config = dict(
    num_classes=4,
    nesterov=True,
    weight_decay=0.04,
)
Rows from block 7 of a small sound classifier, named by matrix and row number. Each number is 128 + 24 x the weight over its row's rms, rounded and kept within 0 to 255. All counts start at 0. After the name is the row's rms in percent of the matrix's.
After each channel's rows are labels from the 100 clips, of 14976, where the channel reaches its highest value: "top examples" is what is common among them. Only what is clearly more common there than usual is listed. The data: acted Russian speech (Dusha).
# conv: 3x3 conv (model.blocks.7.conv.weight, 384x384x3x3, each kernel summed), inputs 192-287

conv.58 095 [121 129 175 119 145 141 123  96 112 142 130 129 152 116 121 122 128 139 158 114 130 209  86 114 144  85 133  98 119 122 132 124 127 148 150 145 145 109 153 129 130 157 139  76  94 158 148 110 153  79 148 157 122 169 118 116 132 176 138 165  96 158 114 144  85 180  98 174  98 130 130 135 106  91 123  95 147 112 125 157 103  91 114 148 152 122 149 113  85 123 137 119 180 130 157 155]
top examples: emotion: sad

conv.157 101 [101 112 147 108 125 121 128 157 142 138 153 160 128 160 150 130 138 163 120  99 149 110 118 113 127 108 150 121 145 122 159  99 115 132 104 137 146 136 127 136 129  96 189 141 132 158 129 134 145 114 119 151 106 175 130 129 151 143 126 177  90 114 123 134 183 139 114 128 133 142 131 153 140 151 175  97 146 135 137 137 161  94 140 163 117 124 160 134  91 103 132 122 126  94 156 169]
top examples: emotion: positive

conv.32 094 [139  92 168 165  58  98 111  99 155 155 150 158 104 139 155 167 141 138 125 155 128 141 131 117 123 128 152 140 142 126 153 161 131 128 138 117 103 108 145 150 143 122  84 172 110 131 185 112 119 117 141  81 127 124 121 141  96 160 150 147  98 135 133 117  98 153  77  94 116 132 126 142  69 144 135  99 148  86 102  71 123 132 151 140 112 130 142 150 130 106  86 129 128  90 114 146]
top examples: emotion: sad

conv.371 096 [141 117 102 148 130 151 155 113 120 115 130 113 145 118 103  97  87 105 128 119 111 116  96 132 103 152  82 117 162 106 123 115 157  87 105 179 136  99 130 152 115 132 130 134 143 101 115 135 121  98 155 120 107 107 130 148  98 121 118 153 140 117 112 115 128  89 167  86 111 155 118 131  50 142 145  99  86  77 155 123 131 135 106 137  86 141 132 128  60 111  70 122  97 152 169 119]
top examples: emotion: positive

conv.383 093 [143 117 169 109 154  88 125 118 170 158 139 116 141 137  93 131  86  81 158 120 155 124  88 127 165 105 109 119 101 119 106  97 100  82 124 113 136  87 107 118 116  96 110 142 119 109 124 180 141 174 163 142 107 129 104 125 113 167  83  82  77 112 114 155 125 164 112 105 139 115 123 112 122 113  89  91 120  52 133  88 164  97 142 120 127 122 114 103 148 156 122  98 138 108 106 115]
top examples: emotion: positive

conv.279 105 [124 143 108 134 138 141 111  97 139 154 162  79 116 133 115 116 126 113 105 132 147 197 103 152 131 109 181  77 118 148 150 134 144 142 133  99 132 155 180  74 116 119 151 110 137  90 114 126  95 116 136 151 102 130 119 111 107 133 132 104 158 122 133 151 137 144 169 143 150 128 161 126 119 169 103 141 172 130 141 111  93 136 105  95 128 113 116 136 139 106 198 134 164 143 141 109]
top examples: emotion: angry; emotion: positive

conv.288 099 [125 103 108  73 152 140 138 141 137 125 119 147 157 119 107 109 104 126 129 134 120  95 135 125  98 133  94 100 153 125 125 113 164 113  64 126 117 101 149  88 112 140 100 121 115 136 150  94 117 129 135 115 149 139 130 123 115 138  90 139 137  90 124 168 143  86 128  94 160 107 122 126 145 120 179 151 136 140 106 101  81 113 131 111 132 106  97 123 111 110 144  94 139 177 154 128]
top examples: emotion: sad

conv.139 102 [136  83 123 151 136 158 116 135 146 117 131 146 123 107  89 195 124 140 128 137 140 124 122 108 143 129  69 186 136 162 146 124 117 131 117 112 127 116 143 147 125 123  97 141  92 113 111 169 189 168 116 115 150 132 159 159 136 110 121 153 174 123 121 163 125 106 118 150 155 127  93 136 151 145 115 118  79 139  97 135 119 141 131 192 114 176 121 135 150  95 158 104 137 150 146 127]
top examples: emotion: sad

conv.15 096 [126 105 120 174 149 141 106 143 132 146  95 156  84 181 117 125 112 140 192 125 123 118 105 104 109 154  96 112 128 134 144 112 148 123 124 129 172 112 151 120 145 121  97 109 117 105  90 151 143 111 134  85 178 119 148 106 127 162 147 127 133 126 116 118 107 123 128 135 106 165 122 132  73 145 151 141  97 129 196 139 138 139 106 109 138 133 163  93  96 141 124 124 101  91 177 124]
top examples: emotion: sad

conv.184 101 [107 157 102  98 119 128 144 123 138 124 143 135 121  94 160  97 134 113 140 119 121 147 102 118 104 135 137 154 113 113  75 123 138 130 116 116 104 146 151 103 125 132 112  93 182 131 129 135 145 101  60 128 145 124 105 130 127  92 117 144 138 109 153 183 133 123 146 110 111 121 103 137 146 114 108 107  86 171 157 110 132 172 178 101 187  92 106  92  79 121 175 128 131 110  91  97]
top examples: emotion: angry

conv.313 109 [183 130 161 184 120 120 115 150  76 143 148 137 143 168 107 133 138 154 153 104 124 153 137 123 133  98 112 140 164 115 112 104 126  99 136 113 155 150 141  70 113 100 129 105 159  80 114 128 112 137 123 152 100 126 161  99 146 133 169 136 156 118 150 103 111  86  83 131  79 114 114 135 116 108 135 153  97  92 105 127 116 150 144 156 156 105 126 127 141 158 106 149 113 124 123 187]
top examples: emotion: angry

conv.244 100 [151 150 112 134  89 117 130 109  95 164 117  96 204 142  96 132 160 116 160 130 106 120 109 110 128 128 110 133 129 112  88 106 112 125 134 144 151 131 122  89 152 134  83 121 100 107 156 116 150 154 127  79 135 142 145 156 158 161 126 120 119 155  89 163 112 166 140 126 154 142 118 142 127 172 134 129 163 107 116 122 130 162  87 126 104 149 113 150 139 142 106 143 123 122 129 149]
top examples: emotion: sad

conv.200 099 [128 161 100 157 150 152 162 118 123 147 166 137 168 109 100 123  96 114 146 118 127 176 114 126 106  88 112 197 124  86 149 114 185 109 149  95 127 151 142 121 100 147 130  89 133 182 128 111 148 124 116 124  95 113 145 107 145 118 152 117 134 121 173 106 121 181 142 119 165 118 102  99 152 108 107 141  94 132 127 165 110 145  76 149 131  42  91 123  90 131 118 139 145 120 107 145]
top examples: emotion: sad

conv.201 104 [145  98 130 113 117 117 134 119  88 104 137 130 171 136  93 112 137  98 131 109 122  88 114 124 114  93 131 106 131 123 136 129 141 113 161 124 183 102 114 110 112 141 134 125 133 161 139 112 113 145 143 124 137 128 160 139  96 116 163 179 122 133 119 143 143  87 134 116  78 129 138 112 114 121 142  78 132 116 129 121 111 164 113 129 130 114 122 134 109 140  85  92  89 123 115  58]
top examples: emotion: positive

conv.23 097 [120 119 120  79 103  86 103 159  92 114 125 106 153 143 136 164 110 166 135 134 130  88 154 120 121 109 133 109  99 117 143 166 144 127 117 140 141  89 155 173 135 121 145 135 132 109 135 161 120 152 127 130 125  70 112 152 145 165 105 118 120 139 153  78 136 120 156 120 134 131  92 131 138 123 142 112 170 107 170 117 117 118 121 125  40 149 128 136 171 129 133 135 116 145 157 150]
top examples: emotion: sad

conv.197 091 [140 134 105 116 156 106 116 147 128 168  63 139 130 125 129 127 117 152 136  81 135 159  96 115 122 143 165 128 132 121 105 136 145 148 139 157 154 129 120 176 157 116 129 115 153 131 162 175 135 120 127 141 142 116 193  75  73 161 132 125 155 141 100 105 143 129 110 136 121  94 148 122 119 135 152 126 118 133 178  86 162 159 130 145  84 130 115 128 129 111 137 138  79 203 101 142]
top examples: emotion: angry; emotion: positive

conv.209 111 [166 162 133 132 152 157 122  90 109 114 141 115 115 121 130 189 143 113 103 142 130 146 115 130 135 133 141 109 124 162 126 135 135  85 123 144  88 135 148  88 124 119 111 128  86 143 107 125 178  69 175 122  86 133 138 139 119 109 163 150 111 143 139 143 136 132 106  89 118 138 166 148 137 196 118 108 109 133 144 126 124  94 121 154 117  83 190 108 125 125 132 141 155 168 107 125]
top examples: emotion: positive

conv.257 090 [109 173 107 136 132 141 107  93 115 168 132 131 140  67 121 134 126 145 150 145 107 116 148 103 133 117 131 118 108 161  71  74 150  64 127 124 137 136 142 118  86 154  94 163 115 107 142 128 144 108 153 110 170 116 130 112 125 122 108 108 111  94 165  88 114 134 113 159 130 123 175 152 155 118 110 139 104 112 135 162 127 110 126 137  86  66 112 100 111 134 139 135 101 124  96 127]
top examples: emotion: angry

conv.39 109 [140  79 155 161 168 133 125 134 106 128 129 141 146 115 108 159  76  95 115 119 128 150 154 145 121 124 143 134 181 124 100 118 135 147 141 156 144 107 122 141 119 157 151 113 109 114 126 174 129 111 139 173 109  89 126 128 155 110 116 110 132 115 108 178 122 127 144 120 128 111 128  82 164 117 127 140  87 126 132 119 154 159 122 114 135 109 121 136 105 112 148 145 152 155 109 108]
top examples: emotion: angry

conv.143 103 [136 165 145 160 128 128 142  90 164  99 171 123 132 123 117 111 137  99 113 129 101 167  74 133 110 130 225  78 135 130 135 148 111  77 128 113 165 149 113 131 142 130 135 134 136 110 120 137  91 134 156 137 140 133 127 118  67 134 136 125 155 132  91 111 120 125 162 108 117 118 131 168 138 111 137 103 117 104 106 137 126 135 137 103 137 150  92  94 104 113 147 135 167 118 110 123]
top examples: emotion: angry

conv.128 100 [139 137 109 111 132 162  86 151 160 122  94 125 147 106 103  86 120 145 122  80 107 176 157 145 186 128 160 130 129 116  95 139  94 139 103 131 119 177 148 113 107 129 128 119  89 107 151 111 138 146  86 139 158 136 112 105 115 133 158 118 117 138 108 140 174 190 126 126  96 121 145 142 132 171 127 149  83 155 136 139 127 136 127 155  90  93 118 117 119  73 117 125 107 157 167  81]
top examples: emotion: angry

conv.5 106 [129 144 164 166 117  93 152 142  96 140 161 120 110 144 129 101 132 159 154  88 107 154 155  80 103 165 103 101 109 123 133  73 124 132 128 110 170 112 138 124 151 129 139 143  99 131 127 143 111  91 100 149 129 123  67 119 128 122 144 127 130 110 121 120 136 122 113 122 117 145 154 124 118 162 156 132 148 136 124 159 137  86 149 126 123 144 117 102 104 122 136 128 153 138 151 153]
top examples: emotion: angry

conv.104 099 [120 128 125 117 139 112  54 124 131 116 121 168  87 118 153 139 130 106  98 102 139 119 134 137  71  74 158 123 123 132 115 123 136 124 146  90 141 116  59 125 105 128 126 149 100 165 172 136 137 140 129 100  92 130 135 104 150 139 138 131 160  99 147 106 125 101 132 124 124 120 149 134  95 158 108  77 109 114 135 166 131  74 132 130 138 119 119 111 101 144 101  92 122 108 112 104]
top examples: emotion: positive

conv.46 101 [188  95 120 102 106 151 150 110  89 100 119 148 128 124  79 163 149 127 131 151 149 135 152 127 160 149 127 154  94 147 129 136 158 155  98 122  99 104 154 156 146 151 159 115 141 133 127 127 157 144 146 116 183 130 164 123 131 139 128 157 129 108  54 112 101 120 146  94  64 125  72 123 173 161 133 100 135 129 119 153 157 100 139 116 133 130 134 134 116 159 126 128 105 117 133 121]
top examples: emotion: sad

conv.377 091 [146 101 153 103 115 126 159 110  96 152 144 108 118 151 133  73 109 136 144 145 143 159 156 100 155 112  79 170 121 119 144  99 121 141 108 144 118 131 139 110 144  97 129 111 161 187 169 103 159 101  94 120 122 133 125 183 148 164 132 116 111 102 103 111 144 128 141  61 129 136 103 106 105 185 119 180 107 140 104 124 103 126 119 160 101 131  90 127 105 126 110 137 165  86 117 170]
top examples: emotion: sad

conv.303 119 [125 112 174 153 101  98 134 145 118  91  90 131 107 120 109 136 163 148 132  91 135 132 112 141 160 128 106 123 113 133 118 101 159  98  98  90 121  77  92 122 101 142 120 141  88 109 107 136 129 119 145 116  91 123 139 121  96 142 110 150 167 108 166 155 133 103  69 101 101 118 131 114 118 179 119 126 102 131 136 135 154 116 152 152 120 103 147 136 150 133  93 146 182 159 137 128]
top examples: emotion: positive

conv.242 108 [144 110 139 158 131 139  99 128 137 146 137 123 129 110  93 188 114 118 117 151 120 123 120 161 128 105 115 124 146 121 125  94 133 155 133 116 147 110 121 158 155 113 108 143 132 130 130 129 123 145  99 123 194 103 118 115 117 188 179 183 106 129  91 104  89 138  99 126 159 124 125 176 115 108 109  89 185 108 119 183 157 117  98 111 113 146 160 145 130 150 145 141 121 137 102 113]
top examples: emotion: sad

conv.310 091 [138 132 114 122 125  82 132  97 139 112 109 154 111 150 131 125 150 131  79 137 140 109 122  83 138 128 129 113 174 143 146 110  95 124 127  97 139 106 105 146 107 114 134 178 146 135  90 143 198 125 108 104 149 118 140 100  92 113 117 125 135 112 138 120  98 134 144 128 137 113  99 163 129 177 145 151 117 100 124 101 136 110 107 154 157 126  85  95  82  94 112 111 135 104 152  99]
top examples: emotion: positive

conv.213 092 [158 132 152 104 139 154 122 125 112 101 134 116 136 145 139 103 153 118 118 120 148 165 110 141 109 148 118 154 100 108 142 165 119 113 125 130 158 111  91 129 162  97 136 164 123 136 146 127 106 125 123 159 118  89 103 162 141 141 109 105  81 143 137 125 122 130 160 126  97  95  48 104 118 120  96 167 114 119 120  93 141 147 185 147 167 119 136 135  91 118  76  94 110 130 121 126]
top examples: emotion: angry