{"model": "sound classifier", "train_examples": 26041, "n_mels": 64, "spec_augment": true, "win_length": 400, "num_classes": 4, "depths": [2, 2, 7, 2], "stem": "deep", "loss": "cross_entropy", "gradient_noise": 0.3, "batch_size": 96, "lr_schedule": "constant", "warmup_steps": 800}
Rows from block 6 of a small sound classifier, named by matrix and row number. Each number is 500 + 25 x the weight over its row's rms, rounded and kept within 0 to 999. All counts start at 0. Numbers have three digits each. After the name is the row's rms in percent of the matrix's.
Before each channel's rows are labels from the 100 clips, of 14976, where the channel reaches its highest value: "top examples" is what is common among them. Only what is clearly more common there than usual is listed. The data: acted Russian speech (Dusha). In brackets: how many of the 100, against the usual share in percent.
# conv: 3x3 conv (model.blocks.6.conv.weight, 384x384x3x3, each kernel summed), inputs 256-319

top examples: emotion: positive (42 vs 18.6)
conv.102 101:512517530531452510466503506497523487516528463512508475521472531507542464510515543521468499560517515454444529467476533441471458474508480504467541500501458516453547500468528458494438492501485504

top examples: emotion: sad (58 vs 27.7)
conv.237 101:516534519512482517491497494492492513516528514498473489540488495514520524511466538537482479492463511474543492522510483536458530505524504521489465465472487481491497501512514552451538504498467472

top examples: emotion: sad (64 vs 27.7)
conv.271 099:487510483516502508512488503484507480489494484457457461506535492486521509480480501566475477484533454511491522473455505516489507476503473497469450466535515475510508465473460500504408511517500482

top examples: emotion: angry (41 vs 18.4)
conv.222 101:488516512506488549478464503513512493519505539510514466518495544511484519455516512468464498511448508524501541516520521483463496486454485531486464476481479531524512469550541475475508545496510510

top examples: emotion: angry (41 vs 18.4)
conv.209 097:504489487460455492474492454499506492520491471542499503462506524498439506485523484528475487514481459525512507492462491492532472482507456506509507465490472524505505486480511483483516516517511526

top examples: emotion: neutral (61 vs 35.3)
conv.356 105:497545506497510454497497507516517516470506509497476508497496517489491484480553487482493470499476493580477550517505518472500501454479497507502476486535535522556517509503501519501560514537523488

top examples: emotion: sad (62 vs 27.7)
conv.201 099:516540495493443467505494461508499502475506503480501483522522514555483460501502470492487467503488495548485520475532482566461487490518500465495503420486488488535483433521503523529483490523514482

top examples: emotion: sad (77 vs 27.7)
conv.176 101:477469530474466493495504480507520460481494472494523478519513500460497496502518509500520462531506477507493506464499433485516447548460473488523506494501459508492481522497463470499479502463479470

top examples: emotion: angry (46 vs 18.4)
conv.264 111:532488498500473476504522491504504512529486464470485487455505512507446492488463547491526470555490491536519467501467479486455495478504476473478487479492512489455492494503502480526513497526468493

top examples: emotion: positive (46 vs 18.6)
conv.6 103:523475452513507503534539481509536539461510521457496468535492477483490486485523508494471513475490530462518529494466553487493485467479486519459493478514502532528529501468507476535535458509474493

top examples: emotion: sad (70 vs 27.7)
conv.223 105:491490495506506470501524497491496528543474451552469497508473552500493509513439545486512502505458524504533492490518473497498491515517499525497518424469519523493521502485472527486519480518498549

top examples: emotion: angry (41 vs 18.4)
conv.138 093:464507519481496470477523522500504534534529481474488467491515529526487512523452499514545455528522558486492511523449545447481503455517479541542505468460494450493504476474480491500485496461563556

top examples: emotion: angry (52 vs 18.4)
conv.379 102:498483520469477495546507506505504491435499487426530467478477502493485486500509504478498478498485517540518537486481536456512473497550501525505483482503465525536457477513487502507549509513458445

top examples: emotion: positive (44 vs 18.6)
conv.85 097:505485549511537448519493500555509471489549474490523491525526510500480496499464490502525466536511564516495512509509471521459519492565460480477535477519491521535517461537507505453510487502507483

top examples: emotion: angry (41 vs 18.4)
conv.3 097:527519496520498474544470503515453525486474519486479479507499512477464506487493485477483498503489505544509535499429478514484495502509552521498525494496477507530508449494504467473500553505505483

top examples: emotion: angry (40 vs 18.4)
conv.67 091:550479493490494512514489503476420465503515509451523524522475474552509523496478493516473543486517484495465495503508535451473486464514478506522506517538485506457481483511526512534475479467478481

top examples: emotion: sad (71 vs 27.7)
conv.81 101:514500501492490520494487493495501504512502477483463496489503518558518522491483485485520542496498484455485463486449506544461518476475483535503494492539533450473553506502476525508507441543475465

top examples: emotion: positive (92 vs 18.6)
conv.328 091:472508477498484472529497518498483528521515515476510492540488549492537502479547523477503500533505510492513510538475488460511534485476437514488517544479474498426508478475507516504492464466518448

top examples: emotion: sad (56 vs 27.7)
conv.77 100:486490477465493476523497489480478488486510529504461472496497484501509504489510475485454482472464511471477510511518492505463484482501497502508521483494465461565478478510488524517485491502504444

top examples: emotion: sad (57 vs 27.7)
conv.288 100:503506494529469502463424473512515485479588490468500494474477505511506456466507501499505506489475471497481497485527472504543498505461527521517483481515465511521482505490509509495525488496523462

top examples: emotion: sad (57 vs 27.7)
conv.185 102:556547506537457519508510504477488475480508528490513497509498497481495451562519479499460500527511479498500521513502510478510505470502478530567503466472544481514467476495521518484501512516451504

top examples: emotion: positive (44 vs 18.6)
conv.129 102:505512539531531524513542485492525455501529512566541458500496524490495456472499518475477511506485529467493477503521548488517538496503458432536488537522546510505512524516499532516513505493488501

top examples: emotion: angry (49 vs 18.4)
conv.178 096:554494527499469477485447483522500482495508529485552528546438476489434460467507475516471490474479509520540495487480526511524473503512472491513501502488498521487507488517506496494475504519493485

top examples: emotion: angry (38 vs 18.4)
conv.322 090:522493496467526490527469497457529544521499516494470472502455475492527483456507505452501541439519535473530515492504514505488484501496508519492481484479524465469544495502524446535476505499520446

top examples: emotion: positive (42 vs 18.6)
conv.369 102:509498530489495565505540511484541513527492492499493493473512483497532495501472492471524487490469480479515535499506489542523486544501502524519473534501538486506483532503515473507531535467540448

top examples: emotion: angry (47 vs 18.4)
conv.298 098:485466501511507482488474502534514551487501482533495483504482479501518513488500541493521467502497537493515466535513522484480482490494474504554503520538501463454494489512502530447504503484469479

top examples: emotion: angry (38 vs 18.4)
conv.332 093:495515499509502503492496506502503530495559458466510501539468505475502467468437527499486551495496538540514480524500446451474487482533480485507506496518464497491565478480501455523507505532521500

top examples: emotion: angry (50 vs 18.4)
conv.273 097:546438497463500495501512446550503490501521484493470473524507488465479532510490451503477452504451490548444493463551527499517485523465490498473464509504488493444493499519502479510480473511480485

top examples: emotion: positive (88 vs 18.6)
conv.11 098:505521481506426510521520510494486527491465471533496468480481548477524527491490556452488464456500492529490517462508481543456499503488473515475503501458469539491511439540505482470526492490514505

top examples: emotion: sad (57 vs 27.7)
conv.117 090:492509484501560508485498472500508496528496486489490460481526496488468510498494462520526423475461446495471513532491464499484489550557489479505469505555503475554497476471520522486517530503482511

top examples: emotion: angry (56 vs 18.4)
conv.191 096:537516510538475499486448487507522478494477498491546505477517489470460473504470520486553469527485460484513534488514468474484443499504474483540480522529504507492520545522478496537504496514510488

top examples: emotion: sad (57 vs 27.7)
conv.53 093:472494511523472535494464497496483444482493516463463496486495519494492481495509506510503520477515513476472538492515485506521516471472501513491519451538479494556463468522488506475492464455480471

top examples: emotion: sad (65 vs 27.7)
conv.96 101:549498520492484513518476508481515486503498496475485524520520494515475479507484453455514479536481491526438499475491470528492514539481503528495489479504532524511460485466490476471497468507502443

top examples: emotion: positive (42 vs 18.6)
conv.135 103:560489518480449479522510513485509542533508472472533479446467545484513476500480539522496496532535490484457496497470506531491506477494478490469502492517490496495509486480511478487489495532508505

top examples: emotion: sad (57 vs 27.7)
conv.48 106:465486528464502526482473506528501495519447468458503488502514496508451539485492451471498490523514477508508509486537497480475502527492482461521481520478508509508477499539474521463462493494497496

top examples: emotion: positive (60 vs 18.6)
conv.106 105:489487550516502490526473485473479466478506518511499517502547516498515483541529471550494507515496484476509520487478548501537516539474514474508471533486480494538478529516510497489518515491481507

top examples: emotion: positive (49 vs 18.6)
conv.284 092:551519533463525480442508521503512533510491515512492477483539475521518503471463523495511488509494453534476497464533428484483500486511494482473488487504498522501476438501518472494508477462486504

top examples: emotion: neutral (72 vs 35.3)
conv.371 097:456515505528503489441492510487472524527522515485496537489461490518503489460512445491498478520508432502517493516515470493503470492525481490508522517479477492542501481486514486501503495493495491

top examples: emotion: sad (73 vs 27.7)
conv.68 098:462510526481496492508467481462493497524485500494490510497518491455508505470512430470489519492465453503483485456520519512470475533497469487484479500452566484540481495464461491510487501519520492

top examples: emotion: sad (73 vs 27.7)
conv.341 103:455512512497502476466486480457518478482500465477509521490521542531482549504481420497485479493483501496473513526512532518521470510485438528486447489442549494514518510444529522489509472511461444

top examples: emotion: sad (78 vs 27.7)
conv.179 096:492435516526507505460508486512489515551478515503472528479478526510485531527541497487491470495497477455477500486499480586528489516507507485477470439470488529518510488497482515504493478501500480

top examples: emotion: angry (44 vs 18.4)
conv.40 101:475484513432521517563523475480469497516498490494494507483526510481501514496530481481486515468490494500489523474548502505476478483498482547461480506527532497493489473476483444497500476467484490

top examples: emotion: sad (58 vs 27.7)
conv.18 097:487506504468490523502495466522501510529459491511508519496529491506515553488535510510509493510521490501485525523505450482495523510493537480551480468462539466483524513495529509460491467509477483

top examples: emotion: sad (75 vs 27.7)
conv.238 105:539507478480501543533471519470475466471491493492483485511497529499511529546483518519503481525519475476472488523487491466481514517500527515494471481495480511485468460480489520523540553500472444

top examples: emotion: neutral (63 vs 35.3)
conv.326 105:457509495512467487484492557517480486449441493508450515507515529470529516514457487475479476502432472513484462490463519490492505516489493462492515478469465489499508510511489452464533467501495494

top examples: emotion: neutral (64 vs 35.3)
conv.112 105:502495534490473527508525486479520496522506478487477530510488499503477490504515497505495469513466512502460506511501509499461502499471444509515476495455555494502493505514526523522483470476482457

top examples: emotion: positive (54 vs 18.6); emotion: angry (39 vs 18.4)
conv.65 105:483478491492488480521485495483496474487477431488510526528478490554487491511499491538529472510483504463505521464530463495523500477534506484480488491509508544489533459453546464479518521522539525

top examples: emotion: neutral (68 vs 35.3)
conv.267 095:476520547465492531500531503483491506466481497495490477449501484527500528505503473501484514508451473514490505495492476489454536491492505527497430471462465486483478494500487475484495509498498471

top examples: emotion: sad (60 vs 27.7)
conv.26 100:538516516464511502480492492510517508523497509544470479481505529488514527531516465507482512490489515500471515516474519499495507553511519514491513523563574497463497546466477539506502507487500530

top examples: emotion: positive (66 vs 18.6)
conv.213 104:491516470486484510487495465480538497437477459496530512460481493499518482462474516516491495502469491546521485491488509433478482484500492481521559468486500477515530490535523485512482488508477491

top examples: emotion: sad (96 vs 27.7)
conv.133 101:501494465541441499509443493523513515509493520487480520514519492488468469520522463500505481497527516478480493485482495530485490499507499504513457440473519481537511484522495506499517499527529484

top examples: emotion: angry (80 vs 18.4)
conv.54 116:559490576521524489498529502488468492523530482532518506468503475498473494498435569526507455538450478479493514495486511457476512504511472472501482465469505497506479506522534500555484492536482495

top examples: emotion: sad (58 vs 27.7)
conv.307 090:489492488491506512500537475504515510476475479506463512489469481515467479498574546548463452460521496513489492490488532525554472464466599554468482503519475474524460520507472512519506485453504537

top examples: emotion: angry (46 vs 18.4); emotion: positive (42 vs 18.6)
conv.250 099:496499472539443507529482472481489530534527527491453469496486488515493440521510556460503477525514529555487544484541510467517493488461456487499481452475495512499548487500511495508441509536480585

top examples: emotion: angry (42 vs 18.4)
conv.55 097:544506500471517447533497512493532532511525471516519472487471482501497503498484465508537485516484498489475520505490512461514514493490501507487469488497499507487512546571511463476544505516522466

top examples: emotion: angry (46 vs 18.4)
conv.243 102:449519522491480539490489482492514471437515515506476521523513511514500503494472511495471502508519455555501479474459545504496507517539456498530509528547491476476512440502491518502522474511528493

top examples: emotion: angry (56 vs 18.4)
conv.163 111:512464509516496513470519528460475542524487488499465487473501489497485441491482520507497510500479484527521513487521508482497557481528500490537481491542486506488523475489483474498534487530488491

top examples: emotion: sad (85 vs 27.7)
conv.107 119:465477476448499489526477461496524485534480510498512564520481466491471563527482467495529537510509492466474505494500479545488454554509464536511463550523505501505497472508476519456552512532478508

top examples: emotion: angry (63 vs 18.4)
conv.1 098:513486563539443478494461510517505435502530483518520477474493511474493519479534493509495465503480509494535498479470523504563484502474474473520454540501475533481488496508495462496472506530483559

top examples: emotion: sad (59 vs 27.7)
conv.268 098:528508487545482451493481487477471458490517486475496510480508478511460481447467470463488509477501502508515502556505523494557496507506497476515510499544493498549475501463485516503503466545465503

top examples: emotion: sad (60 vs 27.7)
conv.57 095:459474514538503531527501495517513552522538555492508482498511492477505521503480502447493505468491503523514532525467481528473460476530520538540504475472515471499472490465512537496456492525475466

top examples: emotion: positive (59 vs 18.6)
conv.347 095:499527518477488472543467511507488515536498520477527524507480496540457545503485490475520544512503500493493439494477530470528507499510481466475444512543494519489478442494495466505489489556466476

top examples: emotion: sad (62 vs 27.7)
conv.350 103:480539490449535459457555478467496482516540528511514511510484531496540503511499521534483542495481518547501478503518529482518486515557494499499429522529508478471473518502470492528519513504508537

top examples: emotion: angry (63 vs 18.4)
conv.255 108:524513567510513515492486548467537520521458526530529501471473460537523504484485519514455488461526507491533480504481486526523475522501499434496464521507488506504484478482546473508517508507576467

top examples: emotion: angry (56 vs 18.4)
conv.94 108:528515477516502480477550497548522444531494515475527485520504489478486490520478468438462478487541498518481525465480463465524441507492494495508484484507502463507501524468448487484507514472452492

top examples: emotion: positive (63 vs 18.6)
conv.217 096:503530449482478519483490492486546530481496466525478504522516518515507487518520485496501526461486538518470498499496492452488519502442462514471503473464522484459473545520454456516508502489473493

top examples: emotion: sad (68 vs 27.7)
conv.156 105:494450439532533538534493487525515521491440486460465449446435507481514533499516437491514501512501539523505524483491529507507479519521490542501481521513521529531522525485497517513512515512476510

top examples: emotion: positive (86 vs 18.6)
conv.181 098:458487461489500539546546489525501495499477521487552499522490479516503502487504492524478516527447497480506481496502501498479466500491480460474504467579477501514517498492461486437495513484432487

top examples: emotion: sad (74 vs 27.7)
conv.241 101:543506503506447505500482477485517489527524500487521498533496503483479491474512483485494476528488489450486495497521496450520477488547469489476501510493481520488466485507488478517457530503524506

top examples: emotion: angry (43 vs 18.4)
conv.282 097:514546522486470508484485553499504474478498504509510482488493479494486442510475511509508518487518493501479534483475500498485466494500473479499513510517505508483515485501496505518517497544470519

top examples: emotion: sad (61 vs 27.7)
conv.354 109:488490532469483505497522473502525525491509486519510470534495487482487564496520485520502468493500493508502523492507487454528502505499501515463498516485476482515480502494503471467507477471469475